Rows from block 2 of the text decoder, named by matrix and row number. Rows with one number belong to one attention dimension. Each number is 500 + 40 x the weight over its row's rms, rounded and kept within 0 to 999. All counts start at 0. Numbers have three digits each. After the name is the row's rms in percent of the matrix's.
# q: attention query, key and value (stacked) (decoder.blocks.2.attn.qkv.weight, 384x128, the q third), inputs 64-127
# k: attention query, key and value (stacked) (decoder.blocks.2.attn.qkv.weight, 384x128, the k third), inputs 64-127
q.15 100:456533481566483497499403531520563542569441529498509479547565557448522492563458496437512531493522483531455518448481472472429423542466501578490548448463461492546426480483460490543541528570461488
k.15 105:441455542498571441589511510473484498496533488473451444500450534418535514510494481480535490474553544463439487454484453559467461461504436496442477544471425487477462530465519528511562507503494432
q.16 100:541480514518551478538526453450481511450470510504564436464475553505433418543423552507420543500545490537572421615501502541403507520507499538506496585550504477521516487519430457563441409503553511
k.16 110:516442489516506455492444599458507550409545506531462528468497505454511528425515551458582477548566521447471522521484516484563474554514525420561515487488499507565479480555554457568470524537526471
q.17 104:469473482454532572485530483515452510502511503559539528501443506552607560465460527457541544532466510505439550374503499494528509503523520512475542476528554565482464491467488580467480536467421542
k.17 105:522521516532487523543493405475463470525471456476490532417479496522510510481579524504432489433505484517528484517558504513526494448466568549450484507513505465491544510481478507532520468439446472
q.18 095:483492499466531500441527513436523572489450521518454470503506586477459513524501476569550439528502510549482528473479483518446509453507465497538540516407445585519470526490499542455479525460454446
k.18 102:454516542503497475595487491495484527509528471481579473447535490452485472518422538464534541471410460528498561494517460545508504516533511556532508535490538498512491454546495457560534486540523434
q.19 088:455512533568534453474554525470416436578499454483560460625481495527551523433522488489471532506467490507398535530471468492503556523526484500519475493519571496538488498484542467597545515496548509
k.19 090:541510481413446495491494438545558547471518462472517514569522484575405510441496500537458522463522521442451502547456510547440512549430518446538528418453469501404516554560411449534594492457504527
q.20 092:454522574495493544418489558523537487494520550547504543511508491539520351501494558533524567400535514559572416501510517520480490448510434493465497526464532477533498575506568503557476486521545499
k.20 091:506443515546591452505481520455456492528494461499435472598510558504508501476517543516486431508465455465474518494427498473457464549483473471570495544489490463498435481472473524443481494540455471
q.21 095:475483588483529545543478488462458483575570585450436504416391528504482545509498480558489499491451511517522404482509463586460514543471539530585464524495503520500542522525571435517463506511530501
k.21 100:501509524555439476392511534505477443507472465473558564523556586458416529538537448463473461515505492466420488496511510539399491478572527548531555540503476529442528518463517466589455491510453490
q.22 110:500426549427544498513561477461430518503469442482507495573505447524580498466502567441505519511540483499473486469563532469508554521492459452517389581450523525517497571467475457542520444463507447
k.22 112:535469535430447507517477489521543539445546510524538451464487530455481491521507446469530464504528488542493537567441528501530539478435564433538494465559514484453476408558478435491525573566488487
q.23 104:486523489487437582455475467507557543472496532439528451518494555502534487452406546479478460429557510454497552515479458430497473476530497503527499523426542544544514567457548493508434474535525475
k.23 105:478478471516551534512510500464512536455518558516522475448505512461507523533556532534489454562450514523495509512472583504523454544584531505449424452538471524494505484519434567559461498507521533
q.24 095:529493534443482424420513567531515508612446550535440514471496504478528434524512462489474542483492450470554484468488486482494563466529469478533518494494589485515520492543451482534551438504491472
k.24 098:460500572504439566535532474509493565483529541545473479509537423417477436504399516536503469518514543483518580555416487547481456500495486446513573482462477499489574511496542426421497526560522458
q.25 100:516565507455543520516487495476485491471468472531533582440540537527551498493468499525491485515555487565484541442513555545532503475475480452477626500479444550542475615464533460486445479552527543
k.25 096:469493488514522485566498550455451450570448455487492494469428496491427487506511522565517528606445469482493474501522506555523464454484571515470581449506422453498488509472528460481488457446453428
q.26 101:515485559563503518483537505527436445519514541454559494463451455549485476556437444479494487572445520502546488530565472474491489494489534450561516440405535508465451546527577510515485487451461509
k.26 095:499478411468463535464482530488498457499488472483517533423539515549536499512490530500552470506482486463466455423462525509529489463463508465529548591532492460475564461552497475499513452539476479
q.27 098:485531432511521521505462509496557562455539480532427478495499482432435593569500460526546491506510580450534480496532467528507474541430460496542528469435410474537543467520457527440495544482480421
k.27 098:461533488611504509497468452451474518539474467518485436514480507490496579493482493470494512477444461585541534461505480507529558498556527490496510550508587543507520454523546596510509547501509530
q.28 099:527490549477561502466500539427491536528439428503445528419507519542433478531498545530446501455480498534517505502561445548497499489478437428518510495498477516486454448512582541478524456423541499
k.28 103:567470485464506536487444485527533515495472475561532512505472482532489562461413609518514550488507539441418542511453498468463557477515481492521527489459572441585463470502516494475529436533499535
q.29 119:478486471529483511435447467469514541478510419489489505484542532442477546530507481524515510514474492494364523544464525465498470568522467569525514505523485420456495476500496478513461524604517567
k.29 111:516481439438571467523526511504492495485486523510498539591485443512504543518495493470487462476510487523463569522500510474579515517485502530430407459534499557543469544415481407572538465468578480
q.30 098:497477429515476555457526523541494508490549495518519506500579523526553479478435446591516579544519511474495504499558544446474517532442537463541515493484485504455424574502505508465458537506578519
k.30 100:516588522522492428525485531524477484504517503518504497487441484509543519466529521433527460567473479533503475429436532534557494496521463549513484515479506501498539546446525486501479507466501447
q.31 091:486543556525545495487401530566533481479523500450483518466450521458465497434559511472482475524514548548556521457418456504518497522507476478492550483442439397514461470541591455488457501420538511
k.31 089:468481498508529492476481505531542524579486503516531485539516491524495519472491490537525451454456456446526486491506537486467452405501461592525555482576505456485520412466548464528459452466570549
q.32 099:493515461579507469464501554420460479484477507493472513506458562505554523524531517505524518438497541506578495500505474398507521524554479522541501542512517512556439498527437533487451530539493467
k.32 094:455480489505521504562534503512516524541479516483495523492554516474534487514414435443539459453536484497467575510540426517482586530573488566520435584488519443477496486516532497452541521443502445
q.33 089:515516537566451514489501486480470496538481463490469497459504532450464506532445548512463503424467543443539459451522445515495504422517574527517499509552476548471408566425522465528520509451506521
k.33 091:427550514501613587548524489532510401504493497452507508501490566502494480466455519510588537501500499518518505504474460486426435514494534596529453505489498445454469486581536534480560462497479494
q.34 106:484506518502480467530491541405579486492538450445464504476536447534468511489464504560563555493478535555532438530525477528527525475504548503463524506500495467436483512571512474539544515586475453
k.34 103:533464458481500487458432510539553579458495507510538465488506590494523534520540478449500439524558461480490416440483520473442507561560495433558488528424485462458404520479479496482479484494474436
q.35 084:556448458543500507479541599560566491576574523560516518476458533454539468459537464507510515470459554520540468496451522413488519493455584387519521477543505485546525462563518476533434519528520488
k.35 085:558516547599547513466506494477477452516525532488611459533568480515446476548473449485485476519427505536499475489537470467478489501522435593533516491533496498436579542443495500507475445518515485
q.36 111:443521470467512514508499460489563569480537470484492472462475568421486501547501474481525503501477440546462503525461491524484509569515475547502453491485484441564521546478418403472492481571538480
k.36 101:433568511447535446586534501475501453436543555464467523498461453477459459480446455504526490557532513514510563516534506535528483540543482551496456486555444580508518449509555469500494511469634414
q.37 094:515454402445534487402517533497513519511470533531484520454505570532516606550504495506503529453530578485481549541485451449448471525504501577580519480534541416423514418515509460505524494519483479
k.37 097:562485566476549551544505543523516537533531498527495471554593486525464510568438558469438521456492516513485502467458475461497535528551512503451494485511567485548542616511501439571504514491550512
q.38 102:533449521497510493511429495511519527432506468485474497451470513533462536468561590481507512548533481542453467547506606489543508479482520494516418490475522423532480455548516643463466517533500437
k.38 102:516491456497454448487481506407463535478479528495521570470450555540519535533566458482527473524588496554470504505505561505519509462437520477536518511478465526540486532464516535523511451530571532
q.39 100:441524527535523505526465567448426431531530502546506456374471473461512538535543492468516505514522544558448517463455514587516565538510531548529495505524508520569521457495425483481550502510445500
k.39 096:437521467469503495508525460543462538507409470511513434491507504552470475470456495524466460477533516544522477528572406533500515482513490615564552504551533481498484484462571445476524433510512540
q.40 102:476542492479455471512489484513509566427524514412428442459546455535470511546467501472554547545482458566498521503484505475492443545537452545468450456478422514447473503416458503457623559560515517
k.40 097:552532431423533509532439494545565520505488455515522514521463544522530461521545580460474465482483464509488568438528512497574461496511517490489459550449410505476436546496524538535425490507498477
q.41 098:415616474485545405543527553456549486533527528423477502541453538538599520546485484481474483542492472433467499477517487494522483467469464473519511483560485486539491502472510452530465530463467471
k.41 095:600503562529409491561509441508532513505459459568503504499546469499544447448530490582518486477476463510526519512524557532534464502531504502434545471510450514507417463532484524474540432464444482
q.42 098:516441477501493551477527458479490498489491488481532499547557480491493606473509537522521560391541487481537457421572500539545490553430523499524451530484486470440469510549507465476518444438439498
k.42 095:517530536533500550501462564473487518525549554500432468457444537491437481559511453461450520435535508553507525462400472533490491502527487558526457555587572493508458458490517543457458539486498549
q.43 098:593530532500513481531477465523555586485489515570480481448517485537479476533446585621522492440501447482589433438503477495490484443491485501526557432445444507489544544533504515446475508438512530
k.43 099:434428466551481478488474513509449476558553521549487493489521466503547471488505511462443566558427482546483548522469502480491529476588560561512482563472531547502472466442503511466481471508566509
q.44 101:521501517548509335569500531492457416410456437517568525542496519476454459504467518521512453499528500464479456533521485540464466457540452519521525514460434533548525540460539493500470564489451497
k.44 106:501454488486509474453416515526497481504477530494467463459497570445462523525522543534496469471501543554459504493445423466491472453455525584562559427483504525552444467516465508496478505495476486
q.45 090:454506558439549490544535461494570441500510476511523537511506499479436478448447538471548493434510495489489448488544542481500531467511561546507600505577527457454438539517531540514460518480511477
k.45 098:517424558520501561540469503534467506418487498533479459532519491489550560418515479532454555533593540431469495419548539472446524503522543457478462404502549509533486475506513455504470418540521437
q.46 104:529495510473510443477492469500517487464497434517523531536562511424420546542422447419547442489515452552547524471528521571553460539533430534488450509498448518547438526435470469489497482468466460
k.46 097:519584459486553540579437471540513457479481514514531479502433441501467559475525536496579549492535475473484541395450463469569441502464564492464490483469452528426451471505527519480459523436507500
q.47 088:500534510476454504558431528377524511535501450458476499546478517497460496539455446569465461506509507579451546446408488482535458511480544544490470489493489487540473390473476504532439459548539523
k.47 087:462496468517464537518512443563516485501476507522537519498521417533467584577462463499542462555492536464447541534552534520510464492541462499572490463470489479466410493455517496517579495487433495
q.48 106:453531475483464497484426519541510432553471519435539537443506434449552494536525460547508487487556498531525493454551583457483478515477536518468487508476450506501502508505536405480551495467463460
k.48 104:431441540567531479562613498538483493480442484540497546441457478455479486466472505481514430513542482442471490460515473540511520517486423469503518490573443482469506485426433540510448472490547481
q.49 099:441505528522549431573467448484561520506501418454548492532530497421567495486496546533510469447585424473503481516558450450533523475507449475563461474485536477508457558572501522489526492466511544
k.49 099:477462572505527531509520433553554542540523538524490490501488510528475537457521449578529528487455539517485454569462481537497556556489559447481475503509492567503465549514519465499486488439587463
q.50 100:488467511482482554503472510452507464559527524501503457509424581540495474587517516535472544459500526556585464567520519432475530546455525474467473499447548546500525495550466494531466481474482519
k.50 099:529471508555491458501519494491431526506527465504533458534549487482451597514517458534558444445467449459477582591537506559494564503644506514530505468504491452506523493512503537492483507531444518
q.51 112:434506529448461472566530472467526549474540471492553477547504488524486521480522484501509497420507567468443554439460506572504454564486462518418525476492502513518432508490455378474558490522483470
k.51 103:523459506472527496490467559435512494510501503501482482526491529527490510478470511519472534450526552479495482437571480568471469548466521528519554521569492483544422440510550593501521541469510517
q.52 109:529407491541522460476561518429449441513515488502600571458491465512517472481492468487483518466552564506517478604427530575490504503483532518531503554494500495475538536445555480579485482473508473
k.52 099:521476551495581456525447514552540482501416514547505478494536503531476492547530553504473447549556545455442462408504456458462458483505527528523529439543556438501501520478529500578489546561483503
q.53 085:575511480549421543552481457525529553489565546555496437562482504567412441450473500499417475500507526503538451532530461494458518471516498446513498476411518525517539502494526534503443520573537484
k.53 090:465535465531537531449472519415548438477499511508480563510460517478509552537555507528488540606411505498501516544456564505474508521541495463551517471542444510491506497518448469525477482569535517
q.54 100:493538462498481443511504528546464499512470515507570470511528544499523527525452496530452564531485500495514498456454449589495524552426526522463490544453507429523524439623464452475610454539556574
k.54 098:508475504456490449486507557493544520493544521450425534514452465481492495542470494497525559518515575457525461537475449545512480526463502455584556524493430515504541520490474499458452547437481517
q.55 106:493414515514529548505559508514441482555480585534468485415463528537477460501433564499441547506447520412544455462476475502456482507496500507490575518524519475473470544508487512521524491523569501
k.55 107:560548494529545452469524484444477465454436515515531501519531535518565544503491515477521551499481550497467431543457487484514478433509608509485477464462515462510580517540461501514454556495399561
q.56 100:458496502482597520417487556500528510487541476542470539493488500495542433474430575448537515467518543541481525544452470461506508486498559556420508472548504520447572559562471479562497491504435498
k.56 104:475472576536488502536510431568484535532552502499500452537539527568545531523510484523404533443477502431426498497544538376527450504554524471480472494414496484493475515482539489505472497493494517
q.57 076:475537519511579528476565431517505482404509513489471542531606486424501512473475456482487536468520554527561508461525500494531525564489474517431420492566548572446515437468487471550472480508577503
k.57 079:488518449474517510511370575535539576490507450466496509531509478524543473467533510491495474543518464526528514538442500516472485504431536488472488608441554440450481554506567524484502529502505440
q.58 106:519506499526433501471537539513440421448437523473556476479533439525561496532518414470493530532509569478536547526506452470504518519491545562490421567447460471549503481477514522476568570518594516
k.58 106:570471491425498499483486519581545480548425575520457437473488542441561494532469544505560482518514547435554498500519465461473500434476471505532537472493532447460580523498502456570462556526465452
q.59 106:535517517487445485518438485526540539451475465506495479517512481583516431540474474451524536508461446535543501513587516500503503538467441480486479507486603458563497548493451525481539468487583475
k.59 110:488457518430569496484407540464416488544547482495557552519499435483592511486579485489513475519505510498494588536518483524548512500496485407527476577488423509468522425491516482473508553516493441
q.60 097:489524591577531468473521544512458489555549520498567464490431452503555437488542571516537561522465505455471472458493520459466507572459468477529440556544416491530514554515568562462509454484523509
k.60 098:516508452526470467411551485509522528492434450535429516434507490488445433390504514402432493481577563538467535497512493494469467506482537509534578486519451513573558503496459538477492506489494535
q.61 090:455485533569446533502465475487492551490463495494587493468529465445534521550547453420520544447554542457497508511571490428515491539563414459465499631462507442476413428513552514475510491538527549
k.61 092:508502459528596549460512535449567534531478498537448471470450524526482515442426529491610432467518520517585517541475453505528552487463479523527451519578499509549479501532408453542511537505526495
q.62 102:489507490511554507540544557496483485536412496526469531495540484488505523514479448463543529501463441534523536539484409531528547446514465500431562532515499459560501458493532426530470494519505494
k.62 107:476479540559506493481481435502497460514542535508497513454453483518467479428439508601534518438535498457550431526448538520449445466574492532514542509473475494409485598481544481479468582536477452
q.63 110:487404532455490457501418496493443568444524478483516527487588472535469458542545477481532528473515509462495498520555499573561506502462524451535460554526586470457569498471465426419545512497524470
k.63 113:441543515454534569443515490521480493532549489548548517530430481558479492532535479471491445501513535547442525499498428515460480514537454492540502513579606545501496505476540538584442559543472570
q.64 107:493489554448535453491489477519576491489475465555528541483428512456474517442550514551534574510538428488504499471460567522433518478498540453468525512532520479427467500583458435507558495520485434
k.64 108:458438509512550467513446413476535517494528506509474426531530568504571483486531545482525544456475495563534427538491437486486482525509440503536507496493489456482488548498475493510517440541453560
q.65 103:537473485547541550473514511518503478439525463478456495401549493472555512502463508478518552489416441506550533504482449541469536438521491511518475547494486521481448522483552495490496439487492465
k.65 098:544441518484497518409476472560485503536467530470593525452557538503436516539520542469529444498504464518551480518507543548444470423466500485530533491508454503474530505533472409525511540533456500
q.66 086:424477459526486555542521476455465516478540486507526470457551533551494559539524535472533592487527539546452474558543532507582540524444549432459478509477492548504501479505504554516524442528463529
k.66 094:489497448508465469515581568569497524430464470535554494486552416574528474500517489464511491534436458445470509492552515525547550523540448462541496559485452489458538471570534484490480528466467415
q.67 102:464491496449449544488466443471542535475520447515510482519561556437615524489461491493540494491544499549442553509508513467543424554409449495467546509539605536556482410497529500458459517541480507
k.67 096:517505558487517436493443507472535509533460505461512525548473482511460511537480493494491495506519431425488581484575474540572498494513492503536542456562445514501472447451519529479469503403477401
q.68 097:474462456507488559500517460486495491482456494472533533487512499500505534483553506442533523460496444501488457515613541501558487475525475504474485433552526503552492481496438574503441460569518506
k.68 100:501520412533486563519480554516529489426471547451545472475521503552506505461491444524455420477532496539558548469487457578569528519470465541460478541479460457465510517479505525569536547474532549
q.69 102:439557474590428485545504523496475456510499472516460430502479465520463523503502522445546478535553551497517549470534547539521527445579478456516513560516564593513493499510466613463486499423525489
k.69 110:539530516475524614568532520497564494424478490495485427512492513483459531499423511510519514570513515415513430568500458512512472571471480521500482509488490408480511495565476505562514383479555490
q.70 099:513446518496492477471479515539503498549479476533508523492486436568491536518454519478479577471527553503453529587495483405469499498558510473589478533493527486510517473487569432541490532541484508
k.70 091:522463551505481515526524475506480511487544558492485539559552517484430500517483477476425526549558495539443498511455487535491501491493519554512484521438470458509575519467493482543491543481491500
q.71 113:494489517536495544498452522521456450489458465517533525488526534510455546448519504515542480500533480537525457539520539529440541439560522451543495532484551438520529523476550583457505479419545456
k.71 118:497478496574430534533568478486540553497459523463512410568532466533425456479466586486448488549520491456501447547451442530495518527524488564518463560501539444495501470543510458560470531539463513
q.72 091:575537533538450412464438578476543484498579547535435505577515533562488547513554476498539508481503571504574506550475548479425474537544556456491563562465612521400488532491501453503524534456531483
k.72 102:515537506432561476578490484479481548386528556483434466507465440508560443499477503418536542551513516544462500573461470446494502458422515521452522521524462513459473441437493443566434482534443456
q.73 094:515452550539450423543458544514472534537480509514466500515485533560439494558519504486509490506525499486424498503501500531445484525486522426548482536504594452547549511573540468433549567479428498
k.73 097:501559592458515502540521495495515572432507534512444454531547520494511445484515510500450421514537510534491462536447462458484549488505504462495481437576491470530557555477459518467440481507522527
q.74 111:501529438514505584445470490543506550548468471542502528526499542454535491511458496497483541461541507466467500472512477491474501446470462504409464490523503450530467546411514454474472499543477464
k.74 110:485456531527432491532427448503485541470519522532522485516476494458511493462542420528452569468539560510539523416567495535543511590484494458479489467476512489549536523574464533518525537499479472
q.75 088:444472488501490485562495431534514477570535488432480485477557585470505535503558455508409411523459426453511521509520468482497494528477543505496474569557498539515444441444482408547562449479556524
k.75 090:472465510471484441543512562476467484472534415496502501524483542498368530503493591430522422587494556552427507470441541518536516458505540441533507490560488474486514546497541443505492528543528512
q.76 109:516535423468451446479550563530480474498451505497450481539536540494491534453486558472484492548451534521419449539453515480484466497499518597577513537555554475549542579502501476490516578539416511
k.76 101:531503541493515471517532462534548468491574477549510451581486435569446526589472464483476511525512508450519491499503553483488487506488467542445508477503525510535553578449463515593465456495452496
q.77 102:477528478455395509478488475506518408536482495523489510477453531432483530458444541472452447448517468526463514508546497456549458536466537568486509551488429498492398493481447446461570552439450551
k.77 101:471516454513574468524479512470478515507541384474525525569475516596482490506483478456488450529460527484475582545503481484477569479506446470503468506525551511485485531480518553479464431437531456
q.78 100:550526548506491570475543419538454454459517467519483437524463541587503444531549491556466576442524501538485536534502489531460488564528481508514488548401501525485525525484459590510553474502512468
k.78 102:514496458454535516506520535523476614466476569592504503460458506582499460436450532503565521427479499498435495486464516467535462434544510493443540525485452542520471511583517468437476558527499524
q.79 107:482506518498515529440474485449472490545541479559491513462547508475494442486459547520584497469552601544465500467493535519503488465431487511432540439547507529463520506488495505449488477494565518
k.79 103:568559504502563463484515564545474487428460499514501484511511476414480550625470447532518544477493389512565481572512491533489497457469492483565488455461495537492455452482492542528522491518531527
q.80 106:455505549498552574510520445514527529578502477515420497535474506515431507441460488481514515477564454451535498540497453502455490520545425456501529450436463514524520580519473455448472471501413486
k.80 105:506534438518460581475453549483580528436522539466421428555471548477485510533516492457453502435421528566496552459490489471508482503470483492546503510516491531552434473560450601563538479508525592
q.81 087:490527406556485512480537509486562550479474598519529464543477554534385574465462510493467505450456494431459490473458439570520466466519450508501554504439527555568516500497520479533488518495420502
k.81 085:431527510450447571543430567580523527500583445540496468506433447460508587505515412479443480465481513507499544454506475495493526540470491535529487501572502554554468481528459496527465469499543538
q.82 107:538493522528548469582513524538616516476574502491508496525501420508523544498436493476581522550486488442420457574533497511501553505535474445522532463487476517525504499559448516492437496436489512
k.82 100:541571467486528494512491521573526440521433527396502483498459501515498502428495505467523472518491496574482493575503479510567551491496451473510452512575491472502494504521496557514501522446437493
q.83 103:454435522476547475440579539502441481516503416487463572545546533491512506516522483447498491520521571515480509469508562519551538488491637474493447490532486513484518585509500508525506491532480473
k.83 107:414499520480552466548478489492530556488490473574481419514534492515454532523510553529543506470433490542559521526530448518461467528555391474481502525441468487529517550473502482473457534534485435
q.84 106:521473427430451484479517503435514486474533501449481506593556529516467523559483519467558494500514508518452507532465548440515474512436506465511445492506527488511499521488470532473494475484503543
k.84 104:527491469485531446579447577539521468457525449498463485554487455487486430520530457474457456602461535604512537541531460521485549487529452478506530443518468466466439444439503459508495451453516451
q.85 104:513446474586495592467450554417518485475525536469545490493583503524460540460564518499442529468473513435517403523495477507538483492456529489577519514489469512498493441505510487560444483557468530
k.85 106:484554478480505495447535511511479470468483501505479490378458474460528514466485505459530444526451480446529545503401519520581529474541587509531459543453447516486568473493487537413490544470468530
q.86 105:519551534458530477554449424578484488487534493505538472497476442557445475448550481540429526546527450460488505511448523493433521481483496501514491493544502543494543407581478531497544470499561522
k.86 105:503478506558470529503488597463444439561479512525440501501503510509505500544559527483461526519404493518451417475506519504472475485550446569560508514505521538491497535505510453476493496444587521
q.87 090:492504462480436457580467504475498510462443464425455394475475504523464436478524526461505476576471515554455504476521534522491426535478530519542433531504516596587562471543478517471498413509532545
k.87 095:494530480519546562566543492432456475504519494525529519484503523481422506462481520542496463494499485532528481494472518538503501559495495494443512564591503481452539516439467539465511509430554487
q.88 098:497495479392542585460531532441622543473538514528430526501563545557502545467517471564485483538488519484540491541464486461511459493456530463559492444476436474468561466554459419528467488537510512
k.88 095:384487448462390513483505514532455466497571465465412444489512491419440514528492486414511494534577504526497508501472481519561570470439496477556531569524554559494469521492503559508488492519504547
q.89 100:464440461534512529532574453425364502427541599424523494546523443513519493463417496487543515514532478459504460549465521538534520526535481491475547480522456515458519509532498498499537514524512580
k.89 105:514468413518435465443554486495451484502488551511496543534525439540485537451523456500527448545417563526490513441598562480524483471527579459543483500480495497520464433464506527568492570485556456
q.90 108:436509582553483471549487506536462489472476522466439492565508515543532461503540456502511544473465485479475443552559463499514543537567527490491519520435555470441563515533506551539512556441463390
k.90 109:397514472491495547516518496501478472493532571514554479479541511601514494451493461551498432488500513511467453494492486482530427503517509553397493553555510537502504511459547474518501517475456507
q.91 076:509460489512462543488469538549526567502532478448548473509447512555485431547500595562505527516479513496555529489506475488550435516476512511499415502514542525407505527487480486477532524517568502
k.91 080:561432499515517479532500574565475523470495499548455488424588420528538480544460523488498477479505504514445523472467574503467466517519607511487595442522549451487473560543512605471519481500522459
q.92 107:460495441523448508579438472476509504507518469525500484429499554496509528444507470513518494450524501471462532437531500533534423455460461550448484544540489555571428458437526486499495452557572437
k.92 102:515472618548508536523455438502496508531487464509540455506421501464440553445472528421551478443530518470485489464476526522519518505483533478513459555470545475519487502515498534427527505443538489
q.93 099:478542468490544517600503497449473469519503498477508476534501484539477496474542534504550464554483577537452503469463505592505491460533406463502497487532486512549428573480570525429489544485472510
k.93 093:543647531455411575441535522490597471491472500518453480524477516476465499514566468457498584460497542491526483516509488526447564561465462502503494515474458459550458491539445464514498493500537486
q.94 095:531494520497456507445509552470519507483482548567417529485563468490503558476511575551519593531484515458582460457491500551481544447471510442477524529479534476491482498486497439518581469486513439
k.94 098:553474501579482435538423399567563524475496556426542439491423495436543521527447492452488445533470490522504470553490464463477453519467513538523575513478524481445506462501570474522499486508459449
q.95 106:513599467490451502500588501539514504442476485504434468497502473527568514433491544505498502418514479458582449520514491530509420587512548480563479534502460514533510535489459425434489552473503479
k.95 105:483530519503427447495529481529534536579499496503548497458416430538509439535515535492428477588508500555474526489481487451430519509435515519449496539507428546512439485479465562498481494476504498
q.96 091:521442539518563567514486537529461460479453503516516496507406490464544530524490505467428570443488453471477502531470439487499576502525468528524470450527518569454504515474522528503619501484533467
k.96 094:500470470568532503446490498554519563556518485519500506463490500574503507642457472522497507520482547445526539472444549555449495466529558483502552420480535525508473508534430458529473521513468543
q.97 094:441552509436436528516471493456462426534436489482521478524482490533467446500507503514536528478467598484499516516570509678490504509505471438492487549555524465545537570489513484486534484482592489
k.97 096:491542515526560577554514499499548545557518541517475484549496559552455477448487494492541503582519527471519496544531449483559542540500524553494485448495522480555431478505455485542476508482532491
q.98 102:521496465493447470553449506488454468511535508544485433425396478522479452522512509470444610509470446555417470513484463544475530441578544538449517460463509488518509564478532532451567527454411516
k.98 101:504504546533509514424472451495518533479567459471483518542502572526481470502537427534452444470517541531564464522550541580474486511473458523495476506477581504436482550497472492533464437544539500
q.99 094:506495483576435469495521478455475496487455520488424516569506451542477507449491502464523462535508476523575483499537517505512446487480431476496473453561491480522468474412434499441426564569472502
k.99 093:577569521460448511523519451489521444401521511487530548531560501491486471507533492519433430460469583495472571443493466458496507507428527502477508503483448458459439510465508552506562515455551475
q.100 100:489587530543543501531515520448468505498483484517592458538434464528502540532528528489535479492473457502607547519512501517513482493499466471447562509497561542480409575494582483384467444475528543
k.100 097:517448533524517507514514573565560523490403519490409479525504473526481502415482535541542589508496543442473533461530525476480511474494553539515449452517499402473488457555478570599494470524531454
q.101 090:472526478530488513541503440526551476481528380530546472489536525518464488456502471467488493493476590501522480567614515495428496573468469473478545514499563496481394517528486517433512499492524492
k.101 087:499593489521541493540486535521498567472445491489521496538493472529485471479574512503526555518474474578462537496506495471593498486504423517478492458562437505483473435512459573500489502489466447
q.102 093:600506567557491510465456496482503513510494541577457463526450551543408549523480511519485558479493541499492456554406456557497539471514555449578601463486525488482525401536490456561514508531510549
k.102 091:565496476421462503468503519547474479500488582462464477474539436498494465541479396467515465544440528547577559477443514487503535452438609497529490437504534558476540507520531496527498551490514477
q.103 083:443481556522497518493449499540518473520458555449622494569515464506405533498500555521538454542460487491434474536462493551480508448515500575499505520589494482418517453494475467520494517483463526
k.103 083:547558544516511443468500571558449424518539460491465514559495498440540521519486481541482478495474538502550466479492461494498472517576496454538505424536461537443471550567474462498497425506540551
q.104 098:532539503471558469560452491465524563487534479534506521534471513436438462488551543521493501466516469488478462492482539447593487519417557548499458436577486481507443554455427531497469462498414503
k.104 106:503515525537532478425469499494521447451487485511467513426531479523536554584566484475478518499404470569532579498520524583450528471556539420501529448472520467481483510447506532457516410512470523
q.105 103:569517445556504514555449512581433471538515482543486534495488510495547525593532471508553459584480444545567485549528530424515490502489499521545464422529541460474550589485520445478491491508524404
k.105 093:520495444495507497488513476538531510436407462469469505524520482532489450544535596537474462463536499481514457549463548564446535462457548590425527442517502471520524502494527529493535529525416526
q.106 108:539470460480549527529519511567513555560561538531522478458495488493391510487487528505401489532475533467537412543487462482480541481524565516542504473461511460473523501583590428522450448517493533
k.106 102:434455548466501462460479527523440483480524454485462507526526436472464466509568505515472518495442452503438467519527504494508546477516437454589444502512492512492605502506490602530534606568518574
q.107 108:442497534428600404505549523516444506544471499514478486490474544447532454502553426544532514490450533518491505440528456473482478513451453456479481502494456499516524546499466491431532504603493500
k.107 111:458539496599474484460531532481528469543543503479483451541449576460485508488504509538528587459545499509413491495456578534520491533479520476479521444465477555472413499465456530541481543566504467
q.108 125:450561490490512527490484484410492487451483488485486496618512474434523508519491428538497542460516449518522502507589504554537441475450473549457508517488575571533505491475491492419443568527490444
k.108 113:493480502523488557496468520416549419567485508496448503476468492569580550564526538499490513530502566486536478451505472554502481497450516586461505545519413514518435445466555543473485494467460510
q.109 099:520531499518418452576499505503406501507522502514531452527410405519529463544514443518536456553468447488528495547563556473521492534554471435506522441555485399511546478533517497536401495463531561
k.109 102:502441498500516525527495535429441445503443506452423575509520526509494419485503500518431429549521555545495493541522562463523488556457532508451462473444519484565458564508513492551489531473519502
q.110 091:522441443498523490537524494523522477492494534485539521507463446587445473542470563537436499594514496545519539554441516438480503439482507423500494561524489515506511540472551529483546528536536510
k.110 088:551445531420501494476505455489488524470476479434516515575546528478466544460489525465493498513540520537382509473574435497419503517498502596473537504497503384477517545489508446467471531470538478
q.111 090:528582473488441490500519442468574512480484565553430456514514443473594549526542479501569557467490477463521506469524510399564495513498444466476508480485524523515525524529460552448455473474531475
k.111 088:472516546541582503519477526603461443531472465397480493446471486568623505546478519509486461468545498474509511501509523499521536423485454468560500498446472457462460481512553482491541469462497538
q.112 103:498477535465546488503521484494367518466535525493480517496507451495425536480508485456508505552551447519522526553429519555500523471493486520500463552538516492535546450466455457521436446469549514
k.112 107:594445523520505426549510487460511470526452484528476553571500583472537538480490535582522455548408508443527526506453466466515527479449505434516490469496517548512527459554452438479551509488484538